python train.py --model="contrastive image-text model" --dataset="regions of photos with short descriptions (Visual Genome)" --train_examples=203450 --image_size=48 --crop_scale_min=1 --horizontal_flip=true --translate=0.06 --tokenizer="char" --vocab_size=61 --loss="sigmoid" --embed_dim=128 --encoder_arch="vit" --encoder_norm="layernorm" --encoder_norm_position="pre" --encoder_activation="relu" --encoder_head_dim=32 --encoder_fused_qkv=true --encoder_bias="none" --encoder_qk_norm=false --encoder_parallel_block=false --encoder_moe="top_k" --encoder_num_experts=8 --encoder_moe_every=1 --encoder_expert_mlp_ratio=0.5 --encoder_experts_per_token=2 --encoder_shared_expert=false --encoder_patch_size=[4, 4] --encoder_conv_stem=false --encoder_layers=14 --encoder_width=192 --encoder_positions="learned" --encoder_pooling="mean" --text_encoder_causal=false --text_encoder_width=128 --text_encoder_layers=8 --text_encoder_norm="layernorm" --text_encoder_norm_position="pre" --text_encoder_activation="swiglu" --text_encoder_mlp_ratio=2.67 --text_encoder_head_dim=16 --text_encoder_fused_qkv=true --text_encoder_bias="none" --text_encoder_qk_norm=true --text_encoder_parallel_block=false --text_encoder_dropout=0.1 --text_encoder_inner_norm=false --text_encoder_positions="sincos" --residual_init="none" --optimizer="muon" --muon_scale="original" --learning_rate=0.011 --momentum=0.9 --nesterov=true --orthogonalizer="polar_express" --adamw_lr_other_params=0.0022 --max_grad_norm=0.5 --max_steps=6300 --batch_size=128 --epochs=4.0 --lr_schedule="linear" --final_lr_fraction=0 --warmup_steps=310 --weight_decay=0.0 --adamw_weight_decay_other_params=0
Rows from block 2 of the image encoder, named by matrix and row number. Rows with one number belong to one attention dimension. Each number is 500 + 40 x the weight over the matrix's rms, rounded and kept within 0 to 999. All counts start at 0. Numbers have three digits each.
# v: attention query, key and value (stacked) (encoder.blocks.2.attn.qkv.weight, 576x192, the v third), inputs 96-191
# proj: attention output (encoder.blocks.2.attn.proj.weight, 192x192, transposed), outputs 96-191
v.78:486485493502495517563506517562446492503478487493574515525579520499530527527467479602452472468524493464541529485405500533423499536516493470498488546529498503552436478495555473508555467534482449468484541512532520577495491454492455532524471544452552508478478485507566488511422505505459520511
proj.78:524484520514538505508460505431495559437450429518547449486536506505513453499427542498490553532395493449482495457489428557563502525459496484456458504502452556476568540473518487463468529564584488434476542491464390477478460523512482496505397563519537556505531533526484477478470466430472534558
v.79:434482459433505452500507551491507459468491507503493457499450524518498534493480493479469454452529514456521568448484508461569495416541469460463473491471470519506537562487532422480555496521507469531527468535478485463525496557560529505497452466516539557501495518498506483500453476448405660476
proj.79:462495513482464416428487471480478480509442516421464557472508513491537535528489546512530513531440498538480531488492497542484497529475474478514494471484512466517557510475528584505497469511500549439557508479472517525456459472487544444470541508486430468516565508525556483523512544531525459456
v.80:537418484459550479431481529575480526451467463529535488517488566473464498525462534475496476424452508473428436452482493502489495551472512536554433500549545544499469536454590526508484523528544559447506540508501503572516452419528515474521510521574480450561454518499540499527465541458512619560
proj.80:511527547484526643500479413536572411526448528539473501529554522539422527504503444527486475513469483536473551432481515458501474466448539513449455440541485423512486472472434503484524536522490545450495493465515449473516475475546452538439490453491630487529467584424530535470507517523495490488
v.81:433445573454509496464458520475505446538466431487509505534427413473495490551543524447443512530503481543494501368467450486467481495548494510530575534542553514487514554520444496457517520535490454497484470484461505587472491543469486449583461460515520515460488492472501522542465529618494590528
proj.81:557559447520482542441445508533522467557550544431485482545451510543518517531486499441531509498441458459549489512513501503531544534529506490607445512469450491465603571505497493515561615519494499474561540409540502435528452506515430496470556468529547474520529455510540542516560541434473453551
v.82:533452471510455468522470440518434531516504522451499506563533525473524566508536500521512512544523540441461516456506558541523541476490414496549521502441552510476548507458523507474488483394489500501504532519505524503522512455475543563433512568479521547475491501550505431518479555462509492453
proj.82:445469488476452523439509483486530474532523515517466512426508501564483464592492496588499523473448534509497530517483454481489587467552535496437486530463491504495521513558493454507530539493481553451485516451540558571515503477524477543479471444477490523518491518459467521517514508515523493450
v.83:430572477393533449518534510566473544465529500501449481495465524494488487489521543411436492450535518538486499525482514568442550487541427542424574518486523512488454525503483540476530513513494461497511490473494537456521516529471496523449432542541492523515463515499550557537486452477388510513
proj.83:481489489556499517517396438480474514502464571535517478480542435523527485529512445551517563533405539450590489563547490540515492507509495539550427510420411568462558467432467542498537546509531513515471527593464536471506532476521442457497569442464450516452530480527505467523488480534467547517
v.84:417418523584469449498506479460611502516513459510455507472522511490547480538493540547456421473497437572464454524505442510459491550514471589455509462602483523483562564559500520552505465515538530421452521497492487490453505438512464512482487445488513488568474517573515546410508507547477505553
proj.84:509480549566484493499447472578460553518456474531522436564537526536500537442482477427462481486471559485532491505451480370487550526430467452548471481504474510433529507453540507457502443487455537556480507448450483451421519523462475532528499488450558472454452497486498572525527562518492517554
v.85:530474446466551495556560399484495535442439476429455538551506546473480507507544471490487550495479460534551544505533469433525492446537470442445552531436553418445537550470527547484535532465442456475591529440484502471545491540481497454509486472543566468509484510527461522460537509518490570542
proj.85:500565521472449448500467542531508525459536512500474496480498505581455450496434558530510541500459501394495498577485499547464550561545494503509483498508422506522448466518461464471484543509430559509529471543533524531493473507430499475563497496472463519530579476470445511570564529524439488430
v.86:492445518502562465419492515464475500519606469533409510513485517445427504503482549482565504531426499552456512493599507507524536551537429510490562508491478430503481483474548423476528514465596442487493453481465454451452411526512441549502533563515522458493448523538524445420462503453478536523
proj.86:486452483449538503545512496537494523499439480506509531441406491503490608487483506583538540532539476526499491383474523508499484421492510522516506400475491465551532563512500518485464490572501572500464505390515544548558525523590523495468497489535426516486442561560543522515478485542569480481
v.87:470501400481532433441525531499461448486473571552422512519478538498429484516498505539532470422487453475451490400477473455496532434482461538565479519479465487476462575539517491534510492475509479450525499553474592456531449458537497518504470548559491497503487518520512521460503551571526493503
proj.87:528478492539486509547458519429478499506495522522489467427495425539598529436500517530518491545595517516457528511521502532524419511426544548487513503479478475430512548477484509506479520460501551508492488482469481558519431470489567517522544465494479528466536440486535489508475477438442516541
v.88:477454451510497451552505457446461458453520466513481472537478487535498457500509515495467521502613469411471549539484560489503521529470591423466522478491597456503511506502509527545519518498588521462470510588474575491535436407452556400539469504506508466460470453481421441492517455553504544442
proj.88:511504497548485617497398574460460550531531479467531488459476540460483536502507585475494465510467464513430500554449542562476409528539446572527457496483522495495488499513435552515473513483465449502527432522481493451499498463445511517506539493504578551433531584503544495488547530534511456456
v.89:516498526464566459431484446493496519503462482595469529447504474497498527515544473464520518436576510601445555484438516441508480494521504519517486487504516430552505564495530452500426573530462484518507432451561420462496493556559509497496507562495495533402543520539491560479558434465504470516
proj.89:521449479449448526573480533546509482508463508560534516568489487497506475527522456534542496502577519527564495530526510518518512488551505519480517435515440474481453558524501518550488467457456498535534413517582440491580465545563524487504580463549444534480437540483512454538480525499487524525
v.90:502506579504490432462427494448444520511497472505510451510535420540530539499476460486472518524452532512515541538557531453497443500529496446525523514561521505531457466468595500462510488534433540483499461428566449544508506480612542486555557496593534532469515537492583456490483549488540446558
proj.90:508513545532472547500536417455512501497499489569470484497526487447479480518454529544459522477484499535425500434519499536422566496509493480495507498506385577557515493528492446458473552513525458421506510483468504509497477524569484465450484493502542474434465568557436600493562488454490525464
v.91:535469506523491532535478426462524489528557532438546524505469539494497491541510492513501536535538567466534501523559568461511508487402470517489488431493511472547490509465516447511576545548501553448508562517504472438475483483504464552439507530427489462503556491540393475436534542467552486447
proj.91:460467429480506456485569551458502498467490466464496539455508496487485542533490576556521477485483541434496482513490490530437537492525511508515530459535533501559449509490504533517411510423487547459463522501464514556486542490540552509577513465497487527494491498461554455537526510512569441464
v.92:548510506478556481545535521483485512526524506480531401435477435503508487530508516491489517477514575472476541516549516497499542479450459513586551444507454506479503557500497447473526473502573502544477498479527509427507555536566539478511529535510500503462587449537506468530549528527430441564
proj.92:494487510573500493514502461440582472475471539555448480523482497571502523454507523471485477443486545567523539475432519532424465496517489525561496485486500541538463510457478589513504548418483511494576560545517490492464484469502492492523498446494565475483449459529524466542543499479563596477
v.93:483541441536483492512540432479545416526592443528468581475522496503457528500503483457445511451539462502503519533490494465491494509490512554486436565474431561510448509534397450529459544446513515550496558440481510503504485492478510481451541429477588542564528441531516547537496503495497506509
proj.93:594486521513469487402534560512529555524455543528456477515481514556562503446499568445569462488497470525521438531451454507476488470519492509535544478490501553547492499485422554441479409553440503500522483563465513472452466486541516536477500535490527515444512406506491507485552436554474466479
v.94:500534506486446513465482571552508463493486479561456507475570521531595492465483564483558461445427549460533362512457511519437521448475506615519480457558501463531486471440468538470462497536438464436503484498378491550520555501483483500523543494548501501574587565513537488433505456512522508480
proj.94:533486465445491550550510498426339412514482552465484521470478521528425559478457413503489428596570460556494536583589449454519474459510495465463450410532509447488565508575432458584510491441496518516478512447515544490485524460595482581516532573478584435442480535513510550492520539462466479584
v.95:506480486471516493433511497510523485539462468552543518459488534501522492475515486487496479424558521515441540433452505507550517491484455517495545561549540392499537507521524490529539505509537492468463460538562510533452441525578548508445530551549417445427527542474525528471542563496538526475
proj.95:524514473497483523503498532522510516520480450464487451480523484565500558480504458538518574541552476537518468515486454526542490591521476504519445513536537441530530526499507439557475494510438505529512518483494460528503448584496539454489548440505486541497513480575553485513504439465480557485
v.96:568479431491474512418526394534483477557532552522443428489470552475532487541406543506461452399462514483510485551554479467514503498451516509568438452451526523522451428496463486525528440480520527531605395453489603472512490486497477529420588491510521520476561511498412461523504461534589431472
proj.96:489551479524459564464458445465585477502487492505497480500537537520528456601474523445525522472486447487507524465476524490498472604549491519536547471434576511557491497538391458384546486519470518429485523461545528523490520493480525521522458520573494546505472520470508483505457494443501474582
v.97:469481499504445501460571460498523458491488559435519482520519550546474525482535410541491518597479519453478485489482561473528464542529547484429507535625482446501551525584465497558554538446552510491486528518471444498530513399474510457470464500434521459435502558523491507563508525471536444554
proj.97:560559542525513598525476541469492484413550516532457485473507520476522523534576455546464552512496512563409508481509496493524461525487509448479533533478450464517440506526525572485562411534486509557504493520453485574539525434475561525573578497487440524414517489524491496477480491551497539454
v.98:539520532502520481520449506534523469475465419462519482419523469468538440471540522535526499511497517522447468424531495482501512535522546546494549488469549497483528477502472522583533487436375498490485561481549490554438491576502498485445491461492446520464574518418530505488550525561523458563
proj.98:474499445553481487530518483430472471503471504450498420525452537500500490473503521439555531549445507511556503501408397501542487545423529538488482569461494534490530574464462506583484497507446496508504501489532535524510563588550563526494528519484544539538500476512523464512469485470553549509
v.99:507491436512575437493545540547526496436516538572441478486449519440543467497575468507545541473457605511489573485467461518467520456584520499533481427496507420500451432473485532461548489514504534517488542514431542471496413490497508607516438538447484516496546544467529470559471523499597518591
proj.99:474491530490435518475510497522473441560541484480496545429494423525477471487466551512463607507454524437477528515500475504474421482547521517467495452453496518554529535511558464523548484449558508517507500561503536459451511526530502464546476519444518409472414500476507487468527496479461474547
v.100:519486466501498530441506486429513486481482491525511488535463549459505527507503523476520511522457487507518513505522477570535557473495527502523477476573467535510535514465475519440465504521539521446486484438493478533451483536442503563420494595542467568456500571493502490493517501487519510557
proj.100:549486472498528511489478503444449517497513446626490544505503417493460533460458394487512515475513509451556480493487535465519491439553528503440475524502474495514517519516490534499453479433554518471530524513526574467442454480517512463567512496524502476463503509546520487554514464565419467490
v.101:484541483509456570429512487510541436497430490525550484455415469531555493453410525505495491524523429532525470488545471508505523512510475468562451527484516537520455408488518529554564570470541562505408559409470577541454494477542519537468575493516466515510506506460533508554513494474501450529
proj.101:481437480531492545541477524476497476540447552534541501504452389542512527578490528451538532482474437499533541526504463505546464511464495511411513483529471532512405471561494489497442523506447494520482458496465469528525449436432561558472515422501507516523481435506484512474473506507546550494
v.102:503515505516532480541572423574513536447460484455506463450414486574547558497535535406474460513537500522448468443605493511488517467535553512478564430506536526507464517494563455578615541508503471556558524511578451480546474500439482477525540488461467526560496471477496469557496473517537478505
proj.102:457484379496495481523454425501517536508494561503566525463472512496502488516436501498616460504521549515484512474541473491552426455418474517538513520527470542499501542490447529543467451513521533532530430455476505527534507542525553462480563483498504496520470476477515548483492539470549484500
v.103:518555553500492583505427515523507465492469490536556525475482474500519537428497490506580491468451507495502494506515552518495469477455404498499463407507494474497514426497499533492538515506566494418499511464477457542520511516523507515467639497532530542502517457472520570540499432475475563516
proj.103:511533560537496460473472489457478507523444477514492468502527445489550555586528567499504547513501509551507500497443513482435485492436544433457524517532517566457489524540480505502399563460489492548475563486482439487564522566402465531523450519452526483536491521521443443491558416453483499531
v.104:470485556541589490526537547484462495510536484472587488451476496467522518470546502513492539534516456498513491532484504499519478498497493480535498492557476534508446526458548453548509632590457453468511535583413481447459488478449539448445491478462492485555499506543499494466491468494516488562
proj.104:539491475423542484503491471508513491519497586498490513443542418522538493471527455444547471450565450461556504484457498521519524524450516515480478539509529440506549589530564477529518495503497481429429557446494542479551514504543440411555571475524450463488491519515506503432475462531516518501
v.105:478494495447521531516455393490462410464483488512570524552508523485460484527459452499497550511506483459490510515501508545533472441514512491522517461469489539485522501507483519498493476468470496447508519415563472498542502492527446515522513461464496485434537520503437510419559532558531436517
proj.105:501491454581478518596520496486506512488524478576514501555472496491550500492506556522427467452464525487553490530525544483523482541499492523538493508583485500600446531569464514475561512525458446541451488478513540475489561460539560567504507520550484540443580449470505411561469478527475540525
v.106:563474480511481596549481455537493482483417468502504439505464428573568516523421459560477475564512493496520501391490495553467431442494460497500443488433479518498478488556484505550587540495488508492406584506537493471449445480469510508538400532603442461452505511480493589559408516475556537554
proj.106:520455429521452479538569502470582422525425560552468543503519476503465470503468495504537539529530536490442613499534441462497536511507538549490502468487540544502460468528462564474493521457497471508459429524539502548461507419523532505552491484488523513561539522512499573301464451528490432594