{"image_size": 48, "loss": "sigmoid", "encoder_experts_per_token": 2, "encoder_width": 192, "text_encoder_width": 128, "text_encoder_qk_norm": true, "text_encoder_dropout": 0.1, "text_encoder_inner_norm": false, "nesterov": true, "orthogonalizer": "polar_express", "batch_size": 128, "weight_decay": 0.0}
Rows from expert 5 of block 7 of the image encoder, named by matrix and row number. Rows with one number belong to one neuron. Each number is 500 + 40 x the weight over its row's rms, rounded and kept within 0 to 999. All counts start at 0. Numbers have three digits each. After the name is the row's rms in percent of the matrix's.
# up: expert up (encoder.blocks.7.mlp.up, 8x96x192), inputs 64-127
# down: expert down (encoder.blocks.7.mlp.down, 8x192x96, transposed), outputs 64-127
up.17 091:521471489522491474437512538546471447529503484497512453522466506539522495529473528532499473534522465490495465483491483458521482510667515575524515492436522569533467506508473503478577432505499500
down.17 089:518464562528482566486546430455486432485528470501524535580545509495499576472455514469422432515467529539524485509464517491499507512502484482486474540521459501492587484516547499461519571496509403
up.18 111:518571492448489492446434469554505450467492520541426455529442466497506503453483461444562536427529586417460494482507420475547466582529502536526569509565599516511445484519461545441527441544504458
down.18 102:423525521523497491447475519465417520491614481481477557569543358569461470550545497514584505569489504474482473476494512494489514542503520476411514486435550447440560490504500468518469533483504485
up.19 100:551536582553504503388494542497531476459495499488522547488567505475492527447476515525492484493498476546461517550491514507499491546433467510504524493445501527472464515425503483563526558467485455
down.19 103:531521499477518501434547477437556502555496538407469478421439444558526508541533434511471506590540485461518584493515514551500555564518512448502459514509509454507479511549511501514545477483476517
up.20 088:498500459480550452503468553514500464477457456470539450432566522481552490585533466556518501473441498478461526487484549462551476472503527444484502502476535512499496452545440445523533468483514481
down.20 082:514553459566503467458450442512560441510506485474553523481512473514516483459485549494488524526504532525451453531493445528513490511483505518561484532490516497464458484606540416485486510527477432
up.21 111:522448419471506510490559561478499514469481529474459531484440549567559520463480510479479541464549531510517528547544552546602483585479542495461483509541519603505495428430524452513495491523455531
down.21 109:538457515563420495538485513456458461484493549513527558542541549531461489545525510513390562507503537526552409490490488523481498527504418484497463487544569465533591470507494472482486490527530580
up.22 108:461475568544491533499425494470421499505503579482557504566546469463460509535522501445519504510523509481536500523475501436525461488547478517520444517517468566525527433533480467432454472510524504
down.22 112:531508469471487543442488521507476473515491452505541526512556434541495581479419557570556478444464490482497552496508493445499513565517469492489548545471440445421493469443536505526478625483519522
up.23 108:521376544419521485475504541423497521562485500465538472398508555448555483456544586534560507540479481462517502470537502492512497538512537405442519491494527484498481503539448488466496523482463500
down.23 109:451553456540464477471471474470485489560480485462510443449518485572539548460508523475465495468519460450427520460439508594500482564496456519516538503508557396502527500477545449483477506543500563
up.24 088:496524567525449476503557554497465565500496448522532508567475517512490512510486536512534501531532507462525476621431482505521456513482459521455532457533512508572504433561501463496523449441545462
down.24 093:500484521514490386544560510511504480471476430449542498574493486537500500503616481487563504468447510500563433532514471452587459539470485517508471588531505531508505516544498433549594425491534498
up.25 106:489438497492449463460497572536496478528401487456573485522531483501520486532536511518511407464521471489477517523469535532434494510569526537443486539509467464409516495410474535493559532499466570
down.25 111:539514471520506561520472444503394450554498505471473575487479488619567460557466457514441532449408551490553517569500543538437561464529616492518535544448450447484473508472490523480512503519435542
up.26 115:526489567547515482525507578450476438439548591505472473468569449493529497515547528472553479474484519527471581495470524467469540560501500493512524532538485505498447492508523513466530549490466479
down.26 115:531537523457489591563445446454466463541497505462505541499398471493522509539507525487526493417499478487501529571461576510579476553446590524455484584499495507445484567483510488552482438521432450
up.27 123:528486496493460485544546518520482479575495412525501532510523550543504522497558482542529502477452574457491449507479433525495516519454511454441514554512513545501506487518561459477542400473506472
down.27 116:578489497474502488519516483497527516535529514441414525478487535559516520469546501484579501437492422531453480532472493561429466500457494497521499549525536466526430521437485508585469472471562530
up.28 096:472469532494484581545553426544534471461476426510481490513493519517463531532498555552506495504540552454497471560504481576515484496477544449513401494542508491511490538456530469468430531515491447
down.28 098:531470440516496503548525508548536518475526462487442545447478478454524437478489488543521477467442534524482521502484501436449492435505466580520507483496481509539450501477578449464436435451516467
up.29 105:490443547574482555465568493533510483473541542517504540503544565380525450448474536502501524497490514614506478537469490469453524517515498426558535476555517470563469467464529519398457524462523486
down.29 104:563564455463486529499460459520499522525506517475502430548553505481520444467515522509446531537538554555483492589541469460497509505513406465461489473535547505497481501472572538613532464508494450
up.30 107:437500479541463433546513532559530471474527520513579475439501497413517491481499491538583493568459503537431443423486500657469510479501544477513482562514504491527504462539596517455518513542520550
down.30 108:446508536538506481491465498539461511510489513538554493509460497487398515489509465484556499459450472510499414481478552547545531523538533512462480496486549515568480529416608488500494592547518518
up.31 115:513515523542436495461527492564531512509484539458474529514482585524559459463456557461464460488486493414550490563535504470493473545498449551485466527580515512506492464535529534512617515534460478
down.31 110:527488512505467523500481515508515440516536544545521521468533477540485524524560501511478423539478534461556569506556505509540521424468466472479422457441478533447479511512462405499540584480513416
up.32 111:540503480550563456500513522573510529518508537506512474492496464519451441499442448477484473498498582533459454541409463548525540536489493545443596548489437549490477503428478592502481515498544530
down.32 113:515409488485462590493506453477520435517495475493508540538565454488529491527548482583529491563532485545474528472505581473499532475423459478466454510520508480459541587490497433507525440478532478
up.33 091:533433580487482453505512542522573484450506535479501420529604478524465465548508418509545554554477496568507446562512498491530553504515486593471493532557426536469498491459497468473522432514531523
down.33 095:485515457510532504589492502446523537505523543466492461551507510502513557486504498507446586490581525517519512541497459515512469533495476535490527465512414474496514491480488500433553493483502566
up.34 099:540512543459462527510497493522495589448457515541481464492477434425531526570606558506562511493530553484456561498504570484569501472518447487437509481475475499513538563498537465452489480445469465
down.34 106:431502572502520519540478568563449553486482441577504492547502447475467512491471545472455519473547514445536498448475508568508528534454544530520493429473431484533473467487557495484527548484418560
up.35 097:542461465459542502515510443514535522581503486521484565513507553424485512510427495443504495517519478573472488485459486478470451490506466524499585534500468567520438499389560581553526494498466537
down.35 097:560487475503474561496522561490519588514475475491588531470502501513447529510489453524491465487434431503505574473449526605417482480454588533389523509538488472479543547468511499576531562524474443
up.36 067:583561469442523500493528500477516445408491449482472519508469511518534509555494540482544520542527465559561486480498499449488539553475574537423473541497393458461504456492462472523486573501487535
down.36 059:555540441517561475486434465474559533550496459546473477515534499456489544508509516477479543536454481525516528481459466566557540536506523500430455455491529525542489467526513468553512515490442486
up.37 072:469510512523493442463528437495533600529688434437597411475524448487446495482457506487551520463546577535501480454547511472526519519464533504460526487519483508455536484494446495459478483516521581
down.37 084:455486463500507453550484481462565498528400502500437442506470515531455486490576481495469529532531440541545508512538419453484454531476546512541555511514543550488440476480506466501451563594502453
up.38 106:528477502473532506496415463466501545527440506482532439583544529516477532536519506438506459500557469592501489526482585479496522524492464526523441442565468533506520430527552536499579448524494507
down.38 102:474459542493486438469478465487534413467499460564547514490468478533482490494499563454487533486531515487511453583468486494524503539474558492563492540476526476458499457457435493578519498499480511
up.39 109:434498494501483555518470557434473445552492539461524513495490493521550425502480456473525467505530570526439462512445442546517453462547504501440520521490511575493548526439558511507479481449633464
down.39 106:511526519521454515441471506464405494470447576454547474570504426552506480467515513540424532467531559538513569537527512519469550500488442526573513525440409523452541545454464551457503502521530512
up.40 112:552508511540538495463497436523503531503479504442488481560480499535486453460519545482507486551506517451509469493462568461502520467427463515515448514525421508539483522522488424448490530520459411
down.40 107:534490487553516455411540526605520523485544475486522494591560498529489490494526514541505436428491534502497547523483446523514527536518531487543497464452509438506445547443475514487501479432521539
up.41 104:520532505515545502538501500526507461494531571482487443475511469526476520449553526540530524522536550536468448545480436488475443477468460430436514569561471558585494541536454498492491415572459522
down.41 101:505524562526567513549513481437499464540446568528502483411535441524566410489511513373448501493452589539512523563503528492501494447517375543514514489453477523514567480470519457499479516524460458
up.42 099:475520512519533517515487515471559423438480542442459519477541400537524496517460606533505504477517504543484489453515573498423508495504554567484458500528526453514485491553519446484458479419581489
down.42 104:515515552464507532525539497441494528487504467471451520462562480446532507506500450504483458480456523556559531506533535490493417513522550440465535527491497488525370518527526469548509470447458471
up.43 101:473499445504517554539598527590499472555536521461530504420475505551488547498470504481544526472451499462481473495467448481433475568571502540417526531477514479479436502474520508506472529510496544
down.43 107:529508530530561529539467475511454550566544505504500561431554496458444478569486541436554510425482484495559466489457531441531525493523538520509547527428545486461587458515439498417524572515497408
up.44 097:551428438483469495458376503531588511509552483491508575470485472522535451490480500515561449498551542519457466526515452439473479466489490538583495520509555459532466570504524546494559521500469496
down.44 096:431469493509584475532477525465526537528506513489496505463559491489469514509495575481511506542530459453398486517541524446483505521523531467497512464491486446447455535537529538556466456437529521
up.45 087:485511479592403556571450508494448499495586518543481562439499484526535433505472472444573606462499530532509443511438427459504541535506495511573488533488476439531464436522450491464552522491497467
down.45 094:499515511453513576514536453441487493420519478534461529531440524537549632455479392516471556487528510484559514565519473467464521599528550537584457531461500504523477535525486434500457513460478439
up.46 094:520533472437486483476556479538470507507504519521468631585550503458461495397549525516442482526469494533442475526532468455485525494509550533452503481529510529580502513549450485477579450481512473
down.46 096:538462469517483491523534541517416453509481495467486415469494492535446518505481549461454451487521485535536588515536569518497518485491498550461504444553511563498483467516475508504552509512401477
up.47 108:478420498511527499502473503508522499494451490485462522377482514515442501430505533452508483477546529511554444491507530547539484502532441562451558471553457513522445470417449491518542508470557500
down.47 105:535476453566496529562485513530532513527535608513519528540594528559437447484494462502474591494524486530537500535539524455473473508461532467504484414532498546539530501426525456489542489468439527
up.48 086:495512469470432534524542514463518533537519575491495435513514492454378506455502569496558501484527487505552482457521570527475438433524488431543494500422463491513469439532527568455447528424490499
down.48 091:474520557499418494489475540506472464485492519506503452484443553544555534511487509468506437512494494464546495574498526510497485483518555554568512462484453501515470495539497511541468393462549545
up.49 092:474495497564522480481526537486504504475496428550572515443470455471513456453488564510496501472467528490507506547478505523518423517506493519470512586537476578477509438531530525448488422548522540
down.49 096:449518528519520473452497512434440496545561494462486522502481480566465545455471568485516520440600490492463504534450512552449495503511410526526490498516526552519467483489447508512476581530520548
up.50 113:543505552561486490489455528503450522550533486525543451510533514484451420484551536446470454503568536469507558445434463556457508498451494525480501546530504507470486504538452476538545511527523502
down.50 104:491507508448435472533461507437414468450476488562430494514457451511519499509542539467431553511509529480529505531474485580511490560474481423548496523544501441400562562511506481504529496528485467
up.51 105:489519509488530530489513489454543532525488467487545524523549466502554517581510539541549585476516489485469517411533554490491518423497478426457556535487541551454402533544481565508477560562547458
down.51 097:494503527525518436526462543476412522469462537539427540472478474396486488501485508543583508516554466501462495524583516483471512514445442504468484530433510488469510499500500563556487513480448542
up.52 112:483511536516529460498509530487482413520479553504524500489521565493467498512515492500474423461539500592480458459532484494476474536485516532528580511536463426532514450541456473498517470485471435
down.52 099:456434579481522500448491539537576502536468449471492472564516499560509498485513488539523421406412472468397560551512475487503495493485452500464488542522478537486504496464488431510489447521576463
up.53 095:558535560465466525512511497546471419444481522519497508449575488514449518500565438495534529506535536483560486519515507491452514543582509498470545523533560505440429518503513487522431456513446527
down.53 094:539543558559524483484470558545538466490543475526539493428570469535448530491567491495488433525484486493576528452482521502472505507585475531454411499511572522412516555471527492567504518443480428
up.54 108:527560475498518523516531515511575517447445472445503572524485484454500522477462455442540544490494495497472558506481597484535477545461459527472468527529440564507489486495576511447517551510528535
down.54 109:504545515475480543514516501436472521590428420442513562598470537561457510489525502488407473526526499517493494537556500578490481478522520416489511518507561605448573531460532504581463497522465464
up.55 117:494535493509514480433500449562548556467536439534528601530524457477490421496497522453395450553549526526568470507506556498470543545503531583482485405521455514506532481494587448448458518481459522
down.55 110:527475520492493485468590501574527486564581465583435511487601521524481521448506497526410530535480530518472453497478448518540572545488510493487489510466507477472453475481462483481478549506500475
up.56 120:513475535501543538468468522497537519522514527492504538510489492516500510568530531564561506488470520507548411480468488371476453505523577527446522458520484518494419527531511493470534398521552509
down.56 114:517521537525486511488475503423452543512513547472577517488577501500514490500514477513510456483525547478501455414535556497483446444525558488508441526464456453500511506456483469460541572544513539
up.57 094:511504493489534522529547579543465560505570515548434523457567485534525508575495485492561534500548508457518459484457503503449405450488515509489455461447564531453424498471456495485506506437480502
down.57 095:474483493423430497475491486550503487512431493530427498508501503516517473489534503559505541504514441481488515455466477523473481530556467593499485506458432574561516455568461550554602487497525452
up.58 097:453472517501458521616478557550556528513510522441491555490540521430498530536561504484459491446494426447506493539497494432522528455449530531490479550493434573560437481479507517560478482456510488
down.58 110:484501467450467545489537450479482508507462505566504480521531506483458551590448526528549479542472535531548484503531501459548520549490504411456496489516472499538620467486526514529454528522435549
up.59 098:542532521521529499539572556517487477484479519428533460482596607521449482528505455511568557471526406527515550555475438433478516458604516542515423558534430484456518544478535490410461504538500533
down.59 101:561474563472387497470560533487502473581507432551537477512517472569447534515535493492502504529447558485571481493504490520483562537529481436500447467494503450477442521494567520528480508542479481
up.60 084:417474486459533417433545497450503472435522504462458506479517568468455526492535461488526546440455560471507480481479503486482489524500588470514501484491486549517507490459456470479458493492522477
down.60 085:462474554464505473455596509442463511528518513609550535551515473518469498551548518541458502414496423455551577501506542537453537441499509503456445510446418509461509479482529508504486532496531525
up.61 100:528468434561556544467502511521550471477493491513546491435462499425471444573479458498524576478526546473449515520472492521496499583519565550534554450489452493462461459486524503461440496490520532
down.61 094:420548517475506495508535544439505495498496493470458510576437489547532471458462553491494436502443498441491524554503563557529509452538489515491520387432474513528442464487537516536487509438437462
up.62 079:541485530473523472468464492479484486480534464515502527562641483444520473449499464547513488524499464483522515482479592454513483503518502520479441514584525545459486564540552494414554489533450492
down.62 072:551507480490486470455556474529467514506488548519454549499454528493494509500450455474532506456466524475536457502461493539510509534586541589523523540500466456486523496459491488468523447551546511